{"model": "image diffusion model", "dataset": "photos with spoken descriptions (Open Images, Localized Narratives)", "train_examples": 203450, "image_size": 32, "grayscale": true, "horizontal_flip": false, "conditioning": "none", "arch": "unet", "objective": "edm", "cond_dim": 128, "norm": "groupnorm", "activation": "silu", "weight_standardization": true, "widths": [64, 128, 128], "blocks_per_level": 2, "scale_shift_norm": false, "attention": true, "upsampling": "pixel_shuffle", "init": "orthogonal", "residual_init": "none", "optimizer": "normuon", "muon_scale": "original", "lr": 0.036, "momentum": 0.95, "nesterov": true, "orthogonalizer": "newton_schulz_5", "adamw_lr_other_params": 0.0022, "grad_clip": 0.5, "l1_shrink": 0.003, "steps": 19200, "batch_size": 128, "epochs": 12.1, "lr_schedule": "step", "warmup_steps": 3840, "weight_decay": 0.01, "adamw_weight_decay_other_params": 0.05}
Rows from block 2, named by matrix and row number. Rows with one number belong to one channel. Each number is 128 + 24 x the weight over its row's rms, rounded and kept within 0 to 255. All counts start at 0. Numbers have three digits each. After the name is the row's rms in percent of the matrix's.
# convs0: first 3x3 conv (model.enc.1.0.convs.0.weight, 128x128x3x3, standardized in use), inputs 0-10, a 3x3 kernel for each
# convs1: second 3x3 conv (model.enc.1.0.convs.1.weight, 128x128x3x3, standardized in use, transposed), outputs 0-10, a 3x3 kernel for each
convs0.52 090:128127128128163136128137128127158129095126127077113115132166130129101132128118128128128128125128127128128128128128128128128128128128128128128128128128125127128128129191142134255163129165142128125114142127112139128109128128128128128128128128127116126122129128127107125128130128127128127128141128129
convs1.52 059:122125106119126120116122110148143133136179132194200140132129110144127096142134128103126127126120126122112125128243160090169123117173125127125166124157158123185151128125129127113114124127127143128130128117127129123119110106102125130125137128119130210126129129119126127127129128128128128129182255130
convs0.53 112:131128121125128128127125127130168135130148134087118127128129131128128132130124130128128128128128128128128128128128128128128128128128128128128128128128128128128128133119124128124083096129061128129134128127123127128123124128127125127127127128136128129128138130128141129109126128128128128128128125128
convs1.53 082:149134099112127120128128122119113124132124124127128128092133127124128130127129152125129100135128134166138136162120117128127132173179129128163145118153130113148133131128129128128122117127115127121139127129136106157123132133152125125128124128124136128133134126128132128119124057126127110120130124134
convs0.54 091:128129144151135141129129134146142153126108128056065067130128129128128130134127128130137129132128128140128128129128128128129128128131129128128128128129130129140130090126114044028096125115117128126128138136128146159141128128125128128126129128124127128093130116072099104075128128128132128127128126127
convs1.54 069:141131116132140125121129127134121108128122081128106102130136125130129124128096120128114128129105127128114127137128128130131143133145137142146150128128129128192135131129126130129123119130093141154140147129129128118128126112118131121128123128132170158154131125124110118121127108123128067092128121098
convs0.55 104:128128134139135140138147136124093127108118128128226140128163140138126128138133137128129128128128128128128128128128128128128128128128128128128143128128128128128128128102144128132145128133128132128128124119123121114098127128125127128126127128128126128128116119119128119149128125126127128127131144128
convs1.55 155:130129130127128127134127108128120119121104128129117129128136129127128129131128127122128063128128128129129141128184130108130123125110128132117130123177140119139141123119115106111110115122127129164125127137084124131120088102123085106126129164136126113117127128131110118128109119112091149126127191134
convs0.56 081:139173145129147129154199195090026060111100128123128127133143133131139130130142154128128128125127126128128114127156128128128128128128128128128130128128131129128128117117086109101099070003076128128128128128106114128117128128119128128128128128126107104129131126109090106064130127125129130131136127128
convs1.56 038:191174132168243133139130132134134126128134084128137128128127122135128129123119112128128127119098111112127107166165135128128128128117128126128129128127132129127128123128100133139128133134122128128119086080128128128103091128106128126128128126129143140130126128125116128123128129124129113118128127124
convs0.57 075:114117113128128128112128086122124121120126123119127123118126113128128128129131140118128128124128128128128128128128136128128128128128128129129128128128128129129128127113070123123125123143126128129132132135136139129134129136171159190175147160163126130128112126122102110126132149131149128130128132130
convs1.57 013:129128135130128132128129129128128125127128125128128122138136141129129129127127128146180169180163148137128127128134150131169147129205132128128127128128128128129128130129128140132138128128128128127128130128128128129128129117128127124123118120123129129129143131128128127119128128128128128128128127128
convs0.58 105:128127108126131114127118112127129129149255155152252138128109133125128122128150130128128128128128128128129128128128128128128128128128128128128128128128128128128128154156158138129141146129142128122112125121111127104104128121127128127127126122128127128128134131128121094031119128129128148128128128129
convs1.58 153:080126128115125128091111130112140127128249178134179140186148145161128125127109117128128160128138148135153173097109112125141149121129128107122110134138130145138136100111086106111103104115089113130128096128125110155149140141122160165127161144127123122128128134138127128128103128114149205137128130091
convs0.59 099:107128120128128128125128126127128078127157095144193140135128149130128148129128134128129128128128128128128128128128128128129128128128128129128128128128128128128128128130153128129136119147128129128129128128130128128130128128128128128128128128131125128125129128127171124128128129128128130128128128126
convs1.59 115:128151144149134200171128133127130118134128109141145128151133141163131151129120057142146141131171129140127130130128127127112142129127177091124127124131128172134135103131131116126127132127128152123128132129124127111160124125144111129180122131146177145129146141165137128127128144130140130182126129129
convs0.60 117:121124119120128128131128128128154146149141139169147166128128128128128128130128128128128128128128128128129129128128128128128128128128128128128128128128128128128128126147152172172189128167173128128128124128128125113128124122129128128129127128128122131133127137148113125149121128128128128128128128131
convs1.60 127:077121127121125135126128156050122107092079124111096127116126122125131129113127129136129132055043080101089121156176126151137130128128127154142136175140130128141132132129134124111128124119129117127118117128118112127128123131126113108122126124095122127128128130142115129158100128108108128134128128146
convs0.61 100:128128128128128128127176130118127116112124121128128127143197125128139129117121128128128128128128129128128128128128128128128128128128128128131128128133129128128128152181126142211128127128118132130128128137133128127126129130130128128128126128128117101125126103133128126122126128128120126128128128129
convs1.61 077:174128132142128126144117056131120115135130135130128132104113083131146126128135111080084117112100127128115128126161128122126128137146139125140127128132128123128112123119126097113116128123118128127126128129128123126147132128138130128128144128157142128125103119122133129127108112121099101128128191149
convs0.62 107:128130130128057075138128126128128127132160127103127124129129127128133142128119122128128128130128128128128128128128128129130128128128128128128128127128128128128128122132132102072095119102108128152128109101130158188195128128128128128127128128128162147145129190187128129128128130128128128128128124128
convs1.62 154:096168235128132193088119141130128100128149125115126135129129125087095105128132128112116114107119108112088112117140142125129127128127125122129148140123098141131135126134133179198162144140133161128155121114139117114128132150152140128128128096125091090129101083150134129116166155116156167142120122110
convs0.63 097:128128128128128128128128129128125138164136137128127128128141128128163164165139140125122128128128127128128129128128128131132128128128128126128128126122128126128128138101102122083087121125130113117128082111118128129129128128128125121127128120117091127131112126128129116114127127126132128128128130128
convs1.63 108:122118107094078115119061056130148135150167181133131150129128134092128128142156180128122128125127126092093129123121101129130143141162167176147136133126129128128103163176155185202183148138136124131164127109103118114125123096095125130133117127126132086128043085112136148135111107134125122104116113112
convs0.64 079:148158145153162165128128169086126127132095127130098124129128129115108131142117122130129129128128128128128128129129127129128128128128128128129128129129129128126130128118103130126124130107117126129098120126129127120130128128127124128127127128124135140150130152156130127154128128129138141131129128128
convs1.64 012:128130146125127128127127128128132128128128128128128128128128128128128127128128134127129128128133129128128128149127128147128127128132128132128128127128103128126125127128128128127128130128128119128128125128108128125000120129130128122135128128142128130128128142130128129129088127125129128129128128127
convs0.65 097:125126136129115128132124124164151141120126127078112133124120129130135128131134161128128128129128128134130130129128128128128128128128128128128128127128128128126125162124096129129104117123090130132135124121126074088052128128128128128127131129128180159137124129132128167161114128113124128115143127128
convs1.65 042:127134127129133143127128138133135130124128136159162148131127150122119128126103106153129128127128129130097145128128129126126128097086093125121123128119131110115128161175135143132125156177129124118059125121095104113131061128128121088127127127085123128147131129128128128129129131131128125128127129130
convs0.66 095:130159128131135128128106126145127128141128128157165134131129128129112129128128134128128128128128128129129128128129128128141128128128128128128128128128128128128128171158148131153126134125088129153150128128126129133138128128128128128127130129129111135135087115108099113122127128128128128127124127127
convs1.66 119:128111123147114108159129102128127107159144128141126114127128140122107106122108121127133139126139128139145134199131196165128144171128129136148134128134128090085089127128132125116127136126128117130093125111119127127123125114098132147124124175124123127111129129128117129123111115128111125133128126136
convs0.67 111:131130128128128127128128128149128131142127127127103141138120128132106114097110129128128128128129128128128128128128128128128128128128128128128128129128128128128129128116143130054134172047133128133130128131135128122127112140128127128128128120130133166127134127130076102146128130129129128129129128134
convs1.67 117:128126131130119132121124132126135165096110127128112114103119127108120101098125125111128123124129125114168127152126149129104131108114128131172125127128122143114128131128132128130128127131126139131130134134107171142143150138157147146148141173159127078132138128126129112112130129111103130129137125120
convs0.68 097:128120113128135124143129128114128125081119128064129125128127128128136128129136165128128128128129128128128128128128128128128128128128128128128128131128128128128127163129092194127126108116042128121129126127128137141128129135128134129128137128128151124128184125083177166181128128128129128128152128128
convs1.68 024:126139127128255128162122128129146128128161128128129129090107128120148127128138131130194129128127128129127127129129129127131128126122126124032120122129128104128111128129128143130128139132135127128118123121022104129091138128128109129129128093128131129128128131128128255215128128128104127127129132134
convs0.69 098:110128128128128135162129130093086129128128084115092110143131126142145162132137160128128128128128128128128128128128128128128128128128128128128128128128128128129129128117122128130111121127130144144128127099100083118129128120128127108128129128128119127131111117138126128123093128120128130128134142132
convs1.69 043:128129129128139130100130103129132128128113133140170131121086131128094130109131126125118125127127126170132133194127114128128128133128128129129124137123107127118128127130134128127130131130136128127127136133120130133127128130128125128126124173156127127123200127213127116142128129129128143132132129134
convs0.70 101:127127127128125136128127127132129128130126116127129135164223127130123120128128127128128128128128128128128128128128128128128128128128128128128128128128128128128128131130128139145128131128132129138128128128128124128123128128129128128128128128131128127121129149128128128131128127126130127128128106104
convs1.70 086:128121124132128124157128108129128129124111138109081127149127128135172128117126128130152101128132128117130131113128128111107131127128138079062098125109128132134177121127127121129128121129133128126136128128153127128141120134128081117127095057172135149138127127128139150128104126158107114145128131143
convs0.71 108:128155128128155128128129129140126129126105129127126127128136132158134126131131123128128128128128128128128128128128128128128128128128128128128128124128126128129128104135132098094126116056126129128127128121128126120098125127128128128128128148128125157127118122126109076078128128128129128128128137127
convs1.71 063:127062128125100128127122132129128121126126127128126159126138126128128126093129129128065149127110144126128141127128167128133152129138164128127160127120130161127129104128128117124128104128129131138120169134128148091130129141129134140127137135163122123127128097125130117114117127099111124126128174128
convs0.72 097:128128128125128133126127131117122128160128107128126128100131130125128126132131130128128128128128128128128128128128128128127128120127127128128128125125128116128128120142162039107106017102075130128123126117126086078117128111125130128125129128128164129108189130128128126124128129128127130128075122128
convs1.72 053:127128128174134128134143128133128128128099112128096067128128130128130125121090082126128128129128128127125127134141154068128128128132090128103096124128111132127102126147168142185169127150145120118128128117131126103129132130129163166130129199137131128095129138124127125127114122128137132128128128111
convs0.73 107:137158142127128132127128127146128126148126128112128128128131128128138150128128128128128128128128128128128128128128128128128128128128128128128129128128128128128128128120131128128130129128127129128128130127127136128128133136128165157125140154126135153127128128162132165251127128125128160128120132128
convs1.73 145:128109115228169129129129136139151139128198150127128092130126121136131128128128110121122130129128128136153176122136137128140128143139133059127129096143140133135132101099083116128110111116098127128126137128143128135147128127128140171146124133128129128151130128127146125114096142093128151132128159116
convs0.74 093:128128135121127208127127132127128129122124116208174139123128106127106128128130128128128128128128128128128128128128128128128128128128128128128127128128125128128126140132129094123133112131138128128128140128128124131192128126099127124124127123119094127147162128112129135129128128124109124119120128128
convs1.74 026:128128125127125128122124124126115128128107128133127128129128130128128128144128127130131135133128128128127129128168129130128127133133110128104078137124067129128114127124128119125128128128129128128127128128183129125238126128128127128128119127126128143128237131193124128133128126128110124128134135128
convs0.75 108:122128137066133201122128131129119112128127123137125122130128123129126128128128128128128128128128128128128128128128128128128128128129128128128128139128128128128129168124116235129070100146135130144157136129148121128129128127128162128128134128128119125129126123120130111123115108126101129130113128128
convs1.75 195:128131125128143127128128143136143128177188130177195128128119122104098112129127123133129139145129139156140149124104131087117140105090130129168112144151194126163132120112122121106136125116129151160133122168139098146152140069127135031056121084134109127123149123111104123129115128146137204161128128209
convs0.76 113:128128128128138128128125127150149129127096104197167163127127126145139128127141149132133139128128128128128128128128128128128128128128128129129129128128128128129129097110116113128134111093110124126127169180178128132133128127128128128128128128128131128146159127150160192150128128127128129128128128128
convs1.76 123:121062095088025064119073083109128136096123117126127120100129128000064063137170166122109126103113129127122128137129131162128135184168157128129128127128119126098070152175166134145153143151143134127135144127174141125133131132128120127129116128124121111099148125181128125158113095128102087125108114121
convs0.77 101:125128128128127128129129128128122111152169129149149126122127128095109115128127128128128128127127127128128128127126127128128128122127127121124127126128128127128127118107090151191177159161162128128128128123129128134125129128114136128128131128128133128132086086125187133131126129128123128128124120128
convs1.77 073:126113060148125091128131111085128100128128128116126107121127129138145204133130133128174151000046115074130133128124128143135118143134128104116120140131128132088121111128130128127128114119128082127131117149128128134130142128175185129179153130142189128111125122105148141132091091129090123129111128128
convs0.78 115:128153127128129127128128128124107128127137144127136159118131128129134139129134124128128128128128128128128128128128128128128128128128128128132128128128128128128128138103145128103079131128117128138133128128129131128129128164128128128123128128126108127103106128108131115131125128128124128128128130134
convs1.78 133:139147124154159103142132126058123122111126115116128127118129072125129126140146148117130122128143129129125126120125163157130183146144145133137146126127128119130128117129110126128114125131122128127142126127132126127099128166120129150129134174127126132123131129133150215151146125127129125127131128138
convs0.79 084:126125127128130138128144131128123057128129099128128101127128129126128146129128174129128128128131132128129130127127127128127127128128128125125128128128128128125127137150136174129115255251220115107126123124135128152172131128128133128128129128124109121128080102129130129129123128146107123141112128128
convs1.79 034:089128075128123117128128128128122128133141255132128152125094114128126125133128128148129134153129134129129129133133134135133131156176159128128128128126117128126107129127112128128128128129128109127145127125171106118128128137129126128128118111128129138143133128134144128138128128080125136132161181134
convs0.81 120:128127130128128128122128128133129128133157128128134171128127126127105128128125128128128128128128128128128127128128128128128128128128128128128127128128128128128128140143113131134130115114142128128123132128128147129130128129128128128127128128128143125126128127123134130133129128128128128128126128127
convs1.81 197:160155144138136124122130120156141127123211154099129143133146129128126126107090128129142147124116140144142129147086080132128094128145129126133204092128137127149194125105119137125114127125127134127118156128121127127135103098103100059125127113128125126131133131127102114122127113130216128150147164128
convs0.82 079:129128131128151128137128132139128117128127128080128148123092123069110089018127128127128128128128128128128128128128128128128128128128128125123128121127118120128128120094106092107129032103170126128128125128130128128128129164141186154138190149129124127139132128130131131127145136131130166143128134136
convs1.82 037:089124129122136129127138097129129137130132128128128128140131136144147141146173136125122128128128219184130141130129109129127130090131142127127139131131128127126131139133139133133129138136134131125152128123131143128132127100143118112129128128129128129129127126136127141150139131129209132128129128128
convs0.83 114:128128128111128137128128130128128101128143128126127128132131126118127128122126128129129128128130129130130128128128128128128128128128128128128128128135129128128128147131131160166085112111165139159130128134131127128128129130128128099128128122128129132147126131147139127149127128127123126127128136128
convs1.83 219:100113108155124075128130128109100136127126148108117135139128128128112129122108078127128128129135139128142117130127131119122123125104128128100137058112166110109139128128124128124118129117121132114154149127128170130162129131121129125102129126123104110082125128114139118154107128125165129083117133121
convs0.84 055:129129141133128131117127127130128129128128128130129167118110121109096116112121126128127129128127128128128128128128128127127128122128120128128128128129122128125128067139119127133130127113127128126128139128128122125124131136142129130146116128129175129129128122161127143133128129214128128125129128132
convs1.84 010:130130129130129128128128127128128128128128128129128128129128125128128128127127127128128129131141204140128130127128098129129128127128129132129128127128128128127128128128130127128130128128128092128128128128128000128128096128130128128129085128130128134130128128129127144128128114126128128128128128127
convs0.85 108:129130129128128133128128128131132128130131032128131132128127127147123125127166177126128128128128128128128127128128128128128128128128128128128128128128127128128135128154156099127035127135136128127103130143141130126129127127128128128128128128143142129127134129127128134148128128127145128136128128129
convs1.85 110:128149129128134129082128135128128135138134152145130128128132147000103087129127125128128128124120127122111128128128097128131132128128112125124112093125087137170125132128128130128128129128137127131142130144130137131123128128130127118128126139130088080128123119121109092122118089116130133127127122124
convs0.86 044:128129130125129125126160129096127128086127127062127128119133126137127146128157142128128128128135128128128128127128128102128128126127127124128128125123125121121127121126097109123113079117114127128137124129128129131128139129129163133131146133132134130129134141132137128142128128130128128129128129170
convs1.86 006:127129128127127171123128140134131139129127128128128128129128128128128125124124127130129130129121130125128129129205122129129123128128112125125126127125126128125123127128129127128129128128128128129129142129128128128129125110128096115130115119129128128133128127128121128128129129128131129129239162128
convs0.87 116:129128122128128127128128128128128189128126127126128128123128125130124127122116128128134129128128127128130128128128124128128128129128125128128128128127128129128128131131123130066067129120064129125128128124127128118128128128108127128128125131128128152144128119176126128193128123127129125128131128128
convs1.87 113:132134152130131135151132134111105130131084129120129130122115115119121131128121121125131128079064131129132127186176124159127091128126126143128132128127135123128134128129141137128129143129125146122130133117126100046135138132126109128124106132115135148125128140118001116140126128127143128129139116122
convs0.88 094:129128133081080112128129126128108127124128129117128127129129130128128128129128128130128128128128128135128128128128128128128128128128128128128128128128128128128128180125128087007092126129114125144130125122125127127125128148128128128128129138128129147134087114168128147127141128162134132143143129133
convs1.88 009:129128128135127127136128163128128127129094127126128125140134128147204127136210127128041140127066129132129128123128128125126133126128128127128127128129128127128128128127128128128128128128128073128128128128128128072128129131154137134130137128128127128128129128129128128128126128127126134127119127127
convs0.89 101:115128128118130128128128099124115115118114108136120128128128128123113135129127128128128128128128128128129128128128128128128128128128128128128128128128128129128128129127114133063046125047044129127127116129136130108130128128128129128127128128128101129134128149138129129147133128137130132128128131128
convs1.89 038:128196198129128247127127128137151116127128130126129134128207139129167154010131127125127128126128154074051126129128128128115129125097080177127096146128133128128130127127129129139153129128128128110120127125124097129128144121128134128150125128134135130213121128135108131142130218149128128128100123127
convs0.90 095:128129130132129131126110117127128128132126125152161128159129128126121105130131128127127128128128128128130130128128128129128128130132128130133128128130128130142138127097103130129128130158147150130128163200248132138139129128128147138127128128128120127123129129129120131129128121128128129128128135128
convs1.90 092:128134128129188128124146160120130160179128144150133140131128096132128114128128109110127128111126131130127129130134125129128116128128128128127120172153133129139128165157153120118139142134138121128113130095102158136137134124063114131125109087099096100132124092107131138121163129128125129132095128133
convs0.91 107:128127098129121128124124127185128127141130097151085087113128100130129145128129125128129128128128128128128128132128136128131128128128128128130137128135128128135128110090101128126125155107096128128108128130128128139132131128129128148132128128129129128128118115129130170147129137128129128128128157127
convs1.91 023:122128113129127128134128128129130124198150128128133172128129125131128129111126128127114128124137133110139158125063076128127128117095127175128144128128128128129134129128110128135128118128128128157128138133128128128128128120128132128130132128130128128130128129128128131128123128128128125109150138113
convs0.92 104:127113126121125128128128128117122112127238128176255103128120123128126133143125120128128128128128128128128128128128128128128128128128128128128128128128128128128128127128130131130135134131132128129128128128128116129133128125128128127128128128128126116128135138129109127163137119123129112128128124128
convs1.92 084:022128083038078079088128096128204141126195129117157139126128119130131127115113040113127128119133128128137126128163139131201174140171135116130128124208228125128130130128132132130129128129128114128135122136176130128127128128126129129140129129127121125128124145126118139128128126128129255159116194127
convs0.93 097:128128111128136122128132127129128129141141169129127138103128114123119128135131130128127128128128130128128130128128128128128128128128128128128128128128128128128127108129146103130169071072123128128128128132128132129120130130128129133128128128128133110073124138121098124109128129127134128128127126128
convs1.93 029:122079122125125126086031118128098128119128128097116129126125129124118121128131168132132134128128134117000109144130128128129127128129122127115125129121127130130128128128128127121128123118128134124199127127157101127128118188129117145128125128148128128128127156128124122128129139128129129131130127149
convs0.94 101:138128128129129128131130128107155128136126065104126098135128118129135133104129136129128128128128129128128128128128128128128128128128128128128128129129128128128128100122056128131036128167206128131128128129128135136128131128128128128128128128128107126201137132127138129119122126128128128131129130128
convs1.94 084:128141129127140114027082091139155130127103115085128128133122127173147134100123185084115128128128128128134122128101126106171160218128122147095113124129139126132086128139129130127128150153128122124125110142129125127109182127132128125128142128128128128127125128139116125151126130123157155135130128102
convs0.95 092:126149156106128111076076128104129142119128131102130127126127132142127116094112128128128128128129140128129128127127126128128128128128128128128128128128127128128128125134129138129140064057128128129128128128128127128128129129129128129128128129130124143124141133128129123127129140130128135128131128140
convs1.95 027:128118071135133128132128128126128119128128122128127128128128129129128059137129128130131128140130129128131131133128128128133127128130126128128128129218128128187128133131127136128128135125129125128120126129001131129129134131110135192152139153128123130070158143128135131128127129127104126131127128172
convs0.96 099:128128128127128127128155125118097127115120128127128147128127127128129143129133128128128128128129128128128128128128128128128128129131131128128128129129128129129128125123117088051105121128114141128129130132128129145126128128128128128127128128128128115079120134099136157119128128140123119128129127126
convs1.96 035:128120130104128130117128129128128124109128086128130037127122133127109133050111123128130118126129128129128132130129105129124112128120119129128127128128124135128128133128128135129129129128117127128132138128129133125105130123094129126128130128134129128129105127077125121128130128134128128129130128128
convs0.97 100:129126132130127128142130131129117111120127128107128129127135128110137128124128128127128128128128128128128128128128128128128128128128128128128128128136137128128128118124146114192145136136127123127131127128129128128115125128123128128122140128119112116123129112088127121125139129120129128114130128128
convs1.97 114:148166195145138127157128128132127124110126180127125152129128131128153138104128137143145155168126127166114126129131099128183124126148128108118110126129118147129124128114127142136128127136124135125125128125129150120108094093128132090127193124128123124124122129132128136134144128130143194129131173128
convs0.98 102:128128142149143126128133124124112126132128132162169162128131134153166225120126128128128128129128128128128128128128128128128128128128128128128128128128128128128128150128119162153162122066109127128127129128128182162129128127109128126125128128126129126138105091128141111086128131128129128127131128126
convs1.98 046:134128150129134137132128127132128115107114109129128128128127128055123129141159146100114129123128149128128129121100070128128133126097127125123127122105128140128127129124128116122128115122126090115129127119153128161133130128126130105128129129120112098086105128255129124128123143134128129093128128123
convs0.99 107:127115128128128145129138142128090134116138146128136131128143123157153131149151159128128128128128128128127128129128128128128128128128128128128128128128128128128128157140128120125124121128128128143128182128111132129128143128130128128129129128129171124126156137125173164130129128127128128128130130128
convs1.99 144:127095122062112107098127132110124122125110106129089108096103105129128156117128086086124119123134124121126127135139130117113111113087126127127133129110143146118128129129128128123128129161156154133125136102102131126154137154128128135147151121133147142104144145166155143123076119126107108098134129126
convs0.100 113:120128127103128128127129128136139134127128131127143117122123128128123128128128134128128128128128128128128128128128128128128128128128128128128128128128128128128128129127130125125128128124128133132144128128128127128128121128129128128129128128128098129137117127125133129128128141133114132132122128125
convs1.100 141:119125120126130126128135128129131153128128128105118106123146187122134171114134142124138134138134118135128125128127125125125122128126119168096116145109126139122132115126123115120129104116124129134181128146207128135127104118129133164136146135134188159201107124124115119126096127127115177185116142133
convs0.101 078:116127125127128141141128137129132142132133133135134129127127128160137149125112078128128128128128128126128128128128128128128128128128128128128128128128128128128128149124132126122129129153168128130135129143159235239203128128128128128128127128127107127144126128094128129131128128127128126126113106108
convs1.101 021:128141128166138127128127126128129128126126130130128111127126126128124125128130093128129127129171129127130128131128136134128127128128127152148128232207127186173128125128128118138128127128126126127129128170232130131132138137130139150133128129132129127127127127132110115114125127127074120108119118071
convs0.102 106:129133130128141131129131127128125128121108110128114096122128128082110119192203190128128128128128128128128128128128128128128128128128128128128126128128128128128128172129152132129128133128128128127128106125123136180173128129128127128128128129128128126117109092069137128125137128128128128127130129123
convs1.102 093:137118122129136129138124128124128128128134158135177199128185166100104110091122100121125124127101114125115130130191153081125092124117113151130129145139154129117128131150143124127127128134128128126126129128128164157128128128128128128129127131128183153161128139130116119124102121128120128136110128132
convs0.103 091:127126129128128128126126128127123102128134138128128137124129128117132128128127128128128127128128128127128128128128131132132151132128128128128128128128128128128128135105138170120148155133134125125128183144156128128128124123108127103128118113123115120086127129140130127096127128128107123111128123127
convs1.103 024:131124127136123134136122129127123129125127128128133130127127129128127128107124111128129153142129156130128177128129129128128127126128125128182221136126130136129127137128128133127128128128128127128128125144140129128128125097128127131128128134128128128133129123136133127128157128128128128124128127127
convs0.104 095:128126127129128128125126128127134129124126125126127102130121127127168171150128129128128128128128129128128128128128128128128128128128128128128128128128133128128128123128131128145163113130122128132128123128129127128123128128131128129128127128125129121121121111106131128126127135129124128120128130128
convs1.104 044:127126097130128099128128130128129128129130128130130128129128123102119123118128035120129128132132129129130128128128128118133142116140131128134129128127127059138121128128128129123127128128128128128127153138136129128136129128122133128130109121109113110113167130129128128127127130128125126128115127130
convs0.105 084:128117129126122125133132129119125101097125066016115076140129130143128129060117150128128128128128128127128128128128128129128128128128128127127127128128128128128128131128124212129087137128107127098128112122104118113128128132128128130128130147140107128128110109114104115124127127128132126128133128128
convs1.105 007:130130129129128128129128128128128126128128128129129128128129131127127128147129137133129129131128128128128128128129129131130130128128128128128128127128127126128047128127131127128127140128128127129126128126127127112128130139130128129128128128124123126128128128129136144128140129129132129135129130133
convs0.106 109:127130124127129128121128133126140128123113092105123129127125122070109128140140132128128127128128128128128131128128128128128128128128128128128128128128128128128128129132187131151125067127124128128128128147151128128124128129128128134139128128128255129117124111150135145131128129129128128128122130128
convs1.106 108:128118120094126082114130128129133143125143146127128106200127084059078045141108122109124088138158132123126090074094128130132127093131119126129130124128128128129130146128128143129128128128125142129120159141129148128120160127116128126131128124125120101105120116129140096120125114082128127109148133143
convs0.107 113:124128125128128129124128128128128139128128124139128128110130130128131144118129122128128128128128128128128128128128128128128128128128128128128128128128128128128128145136133128128128128128128131129128146142124128128127124120127128127128128128126077127126128128112119124119124127126115105127089115127
convs1.107 085:128117128204143128247158148128060064124003054094069119126164139179255175127134128129135128121129130131159137135134156131155149131184190128132130136151145140130129128130135129139128127131128105128127124141128128136129127128129129129133128129129127125123128127125127128128140127144124095157126125169
convs0.108 105:128128128119071128124129129130129106119118122129147128128128140129129121117128130128128128130129129128128128128128128128128128128128128128128137128128128128128128121126121127155065100151088128130138128127128112114088130128128139133129128132129126131128129128126111121085128127124128127128128128128
convs1.108 131:123102117098109100128128099144129128183128144154166160151158129141150120128128128112127122131145157127139134155170124102130093128114097134136152086128127128106114148163136125139121124127127122130132156138143125129134149128134137132144132149157108086121126084157128126147070112126092128138120174134
convs0.109 111:128128128128122128131124128120166128126132130130102129111128208130139193137126129128128128128128128128128128128128128128128128128128128129128127128128128128128128128128128128106128128084112128127128121128133124128128128128129111128128128102126127122128069123132135132130128129130110128128130131128
convs1.109 155:126143159127120134113082127095116119125131127085121127080128162127128143111087123080100127127131127179172123128124117092123119130168126127141102156124117188145139128122130107126118116123108132128131129155126124154128112126108094148128089148129138130129147144192143126159116117115126162122147120139
convs0.110 104:135128124130128128128128128128126143128121130129121161128121128126126151128128143129128130128128128128128128128128128128128128128128128128128128128128128128128128135113126128134126125127154128129143099128135125131128127128130125127128128128129128130164056128221133134128104127123117124127125126128
convs1.110 108:128136135127140128129128119129128061128142128071126142127128126130131122109127126157127105127129128106128185126126135128128141132126128123107127109077086132133124117125111107116128129128128126147149151151129186127131159164093131127125132123175132129129126127128219128080108128073128129133123164137
convs0.112 107:128127139123130129132137133128127128128149170128128149123035071128172128129128095128128127128128128128128128128128128128128128128128128128128128128128128128128128129100122134125128176255173127128134127129135169148143129128127128128128128127127131131130160189134161139128136132134134129128128128127
convs1.112 077:123117127127114128120119149125123130128124128130128123177210129126127122125141118133124125167130132133110127054122119087160128082120128127132128127128126128128130138135138128129128128135127128128081143133137129109128128127132128127135128127128127117117128113127127126115142137152131143132128116098
convs0.113 104:141134128135128132138130133160129087144125077144131123128104128118128153093115157128128128128128128128128128128128128128128128128128128128128129128128128128128134090114124117125125127126126108122131127123129127128129129128128129129128129128128129129129161142116129132128128129127128128130128128128
convs1.113 097:128128148151127146132131148138128142133131147141138137128128123171126089197130123127123115122126114126128111132137128140174135134164135155131087126129116129143122130137128136141128127132124125147135125162157126128134127147128128145138105128123128125128127122128127128150182152130141124111142128128
convs0.114 105:128128131130128128136127128125126125124082134092079128166121129130128128133204139128128128128128128128128128128128128128128128128128128128128128128128128128127130131132148127059130118000123130131128124127128122118127128128128128128128128128125152131128127129128098094145128129128128133129146129153
convs1.114 125:129161107126124147137133134128130119129126101134155140046127119121127054098123105112127128123125128128128104122149169101134144136180143132241163117138128115115106132140135130144127126129128130129129119147110098134128137136143132132129126138129128097128140122128127110129112128128139156138127128128
convs0.115 100:128127127128127128131133128128129131134130130142163155125128155129126128128124124135139137128128128128128128128131128128128128128128128127128128132130128128128128128151134150128128132106130124126123131135128130130130127127124128133128132128128151121124165215142163188138128128128128130128127127128
convs1.115 124:127094124119107132131114111128129129141136144129171209129127116191135122098118126117128126079128127128128127095097111128128126117126117135158145138127130117121131135137127130129113156154165111118129116117128110093111123118121130119116141130129131122128127116128122105105096124137127129141116127123
convs0.116 093:128129128128128128128128128110128131133151132097129125126125124128128128124114120125127128128128128126128126128127128128129128128128128128128128128128130128128128118128128138227255126124129128128116110110120136128128128132128128128128139132128127138132150129089128161176136134130128139129131129128
convs1.116 030:128127089128128090125128128127128128099125124127125125128128126128127109128131128128125128128126129118123124123119106130129128085128128126127122128128130128131131129129128128125121128128119128126128130128033132128128128128127129128155129130129128129129132132073127127126127128128125123124129128128
convs0.117 097:128141131134128139134131128128102123093097128121122135137151152182143146113126105128128128128128128129128128129128128128128128128128128128128128128128128128128128217128120115103128120096114121129131108129129128126127128129132131140140131134128189128127129128127108122128131131130130128128128147134
convs1.117 053:079028127128126127130128128128129161127126133128122123125130149130127137117127129128129128146128141158129155128126139128128128128131128130130171133110153147155122128126128121126130123122120133130157137177151124137131128128128128139129131129128128128128128123027128124070128128127123127127142161151
convs0.118 099:132169145128138127139137139123128169113107128123128133133142131141204124128128128128128128127124126124128127119128128128128128128128128128128128128144128128128128123130125125133127122139128127129121144150138132154152130134129143139137132129128128131129129124153129148143133144138180152144143128128
convs1.118 063:119132127126155127129133139150143139128128137128128133128128128128128128080128109128128142136140143128128128113129030128128128112124128128153125110121128128144147137131129145138128127130129067128129147119129128129128128126155138132154130125131128133128110079087147127135179154198134125128133128135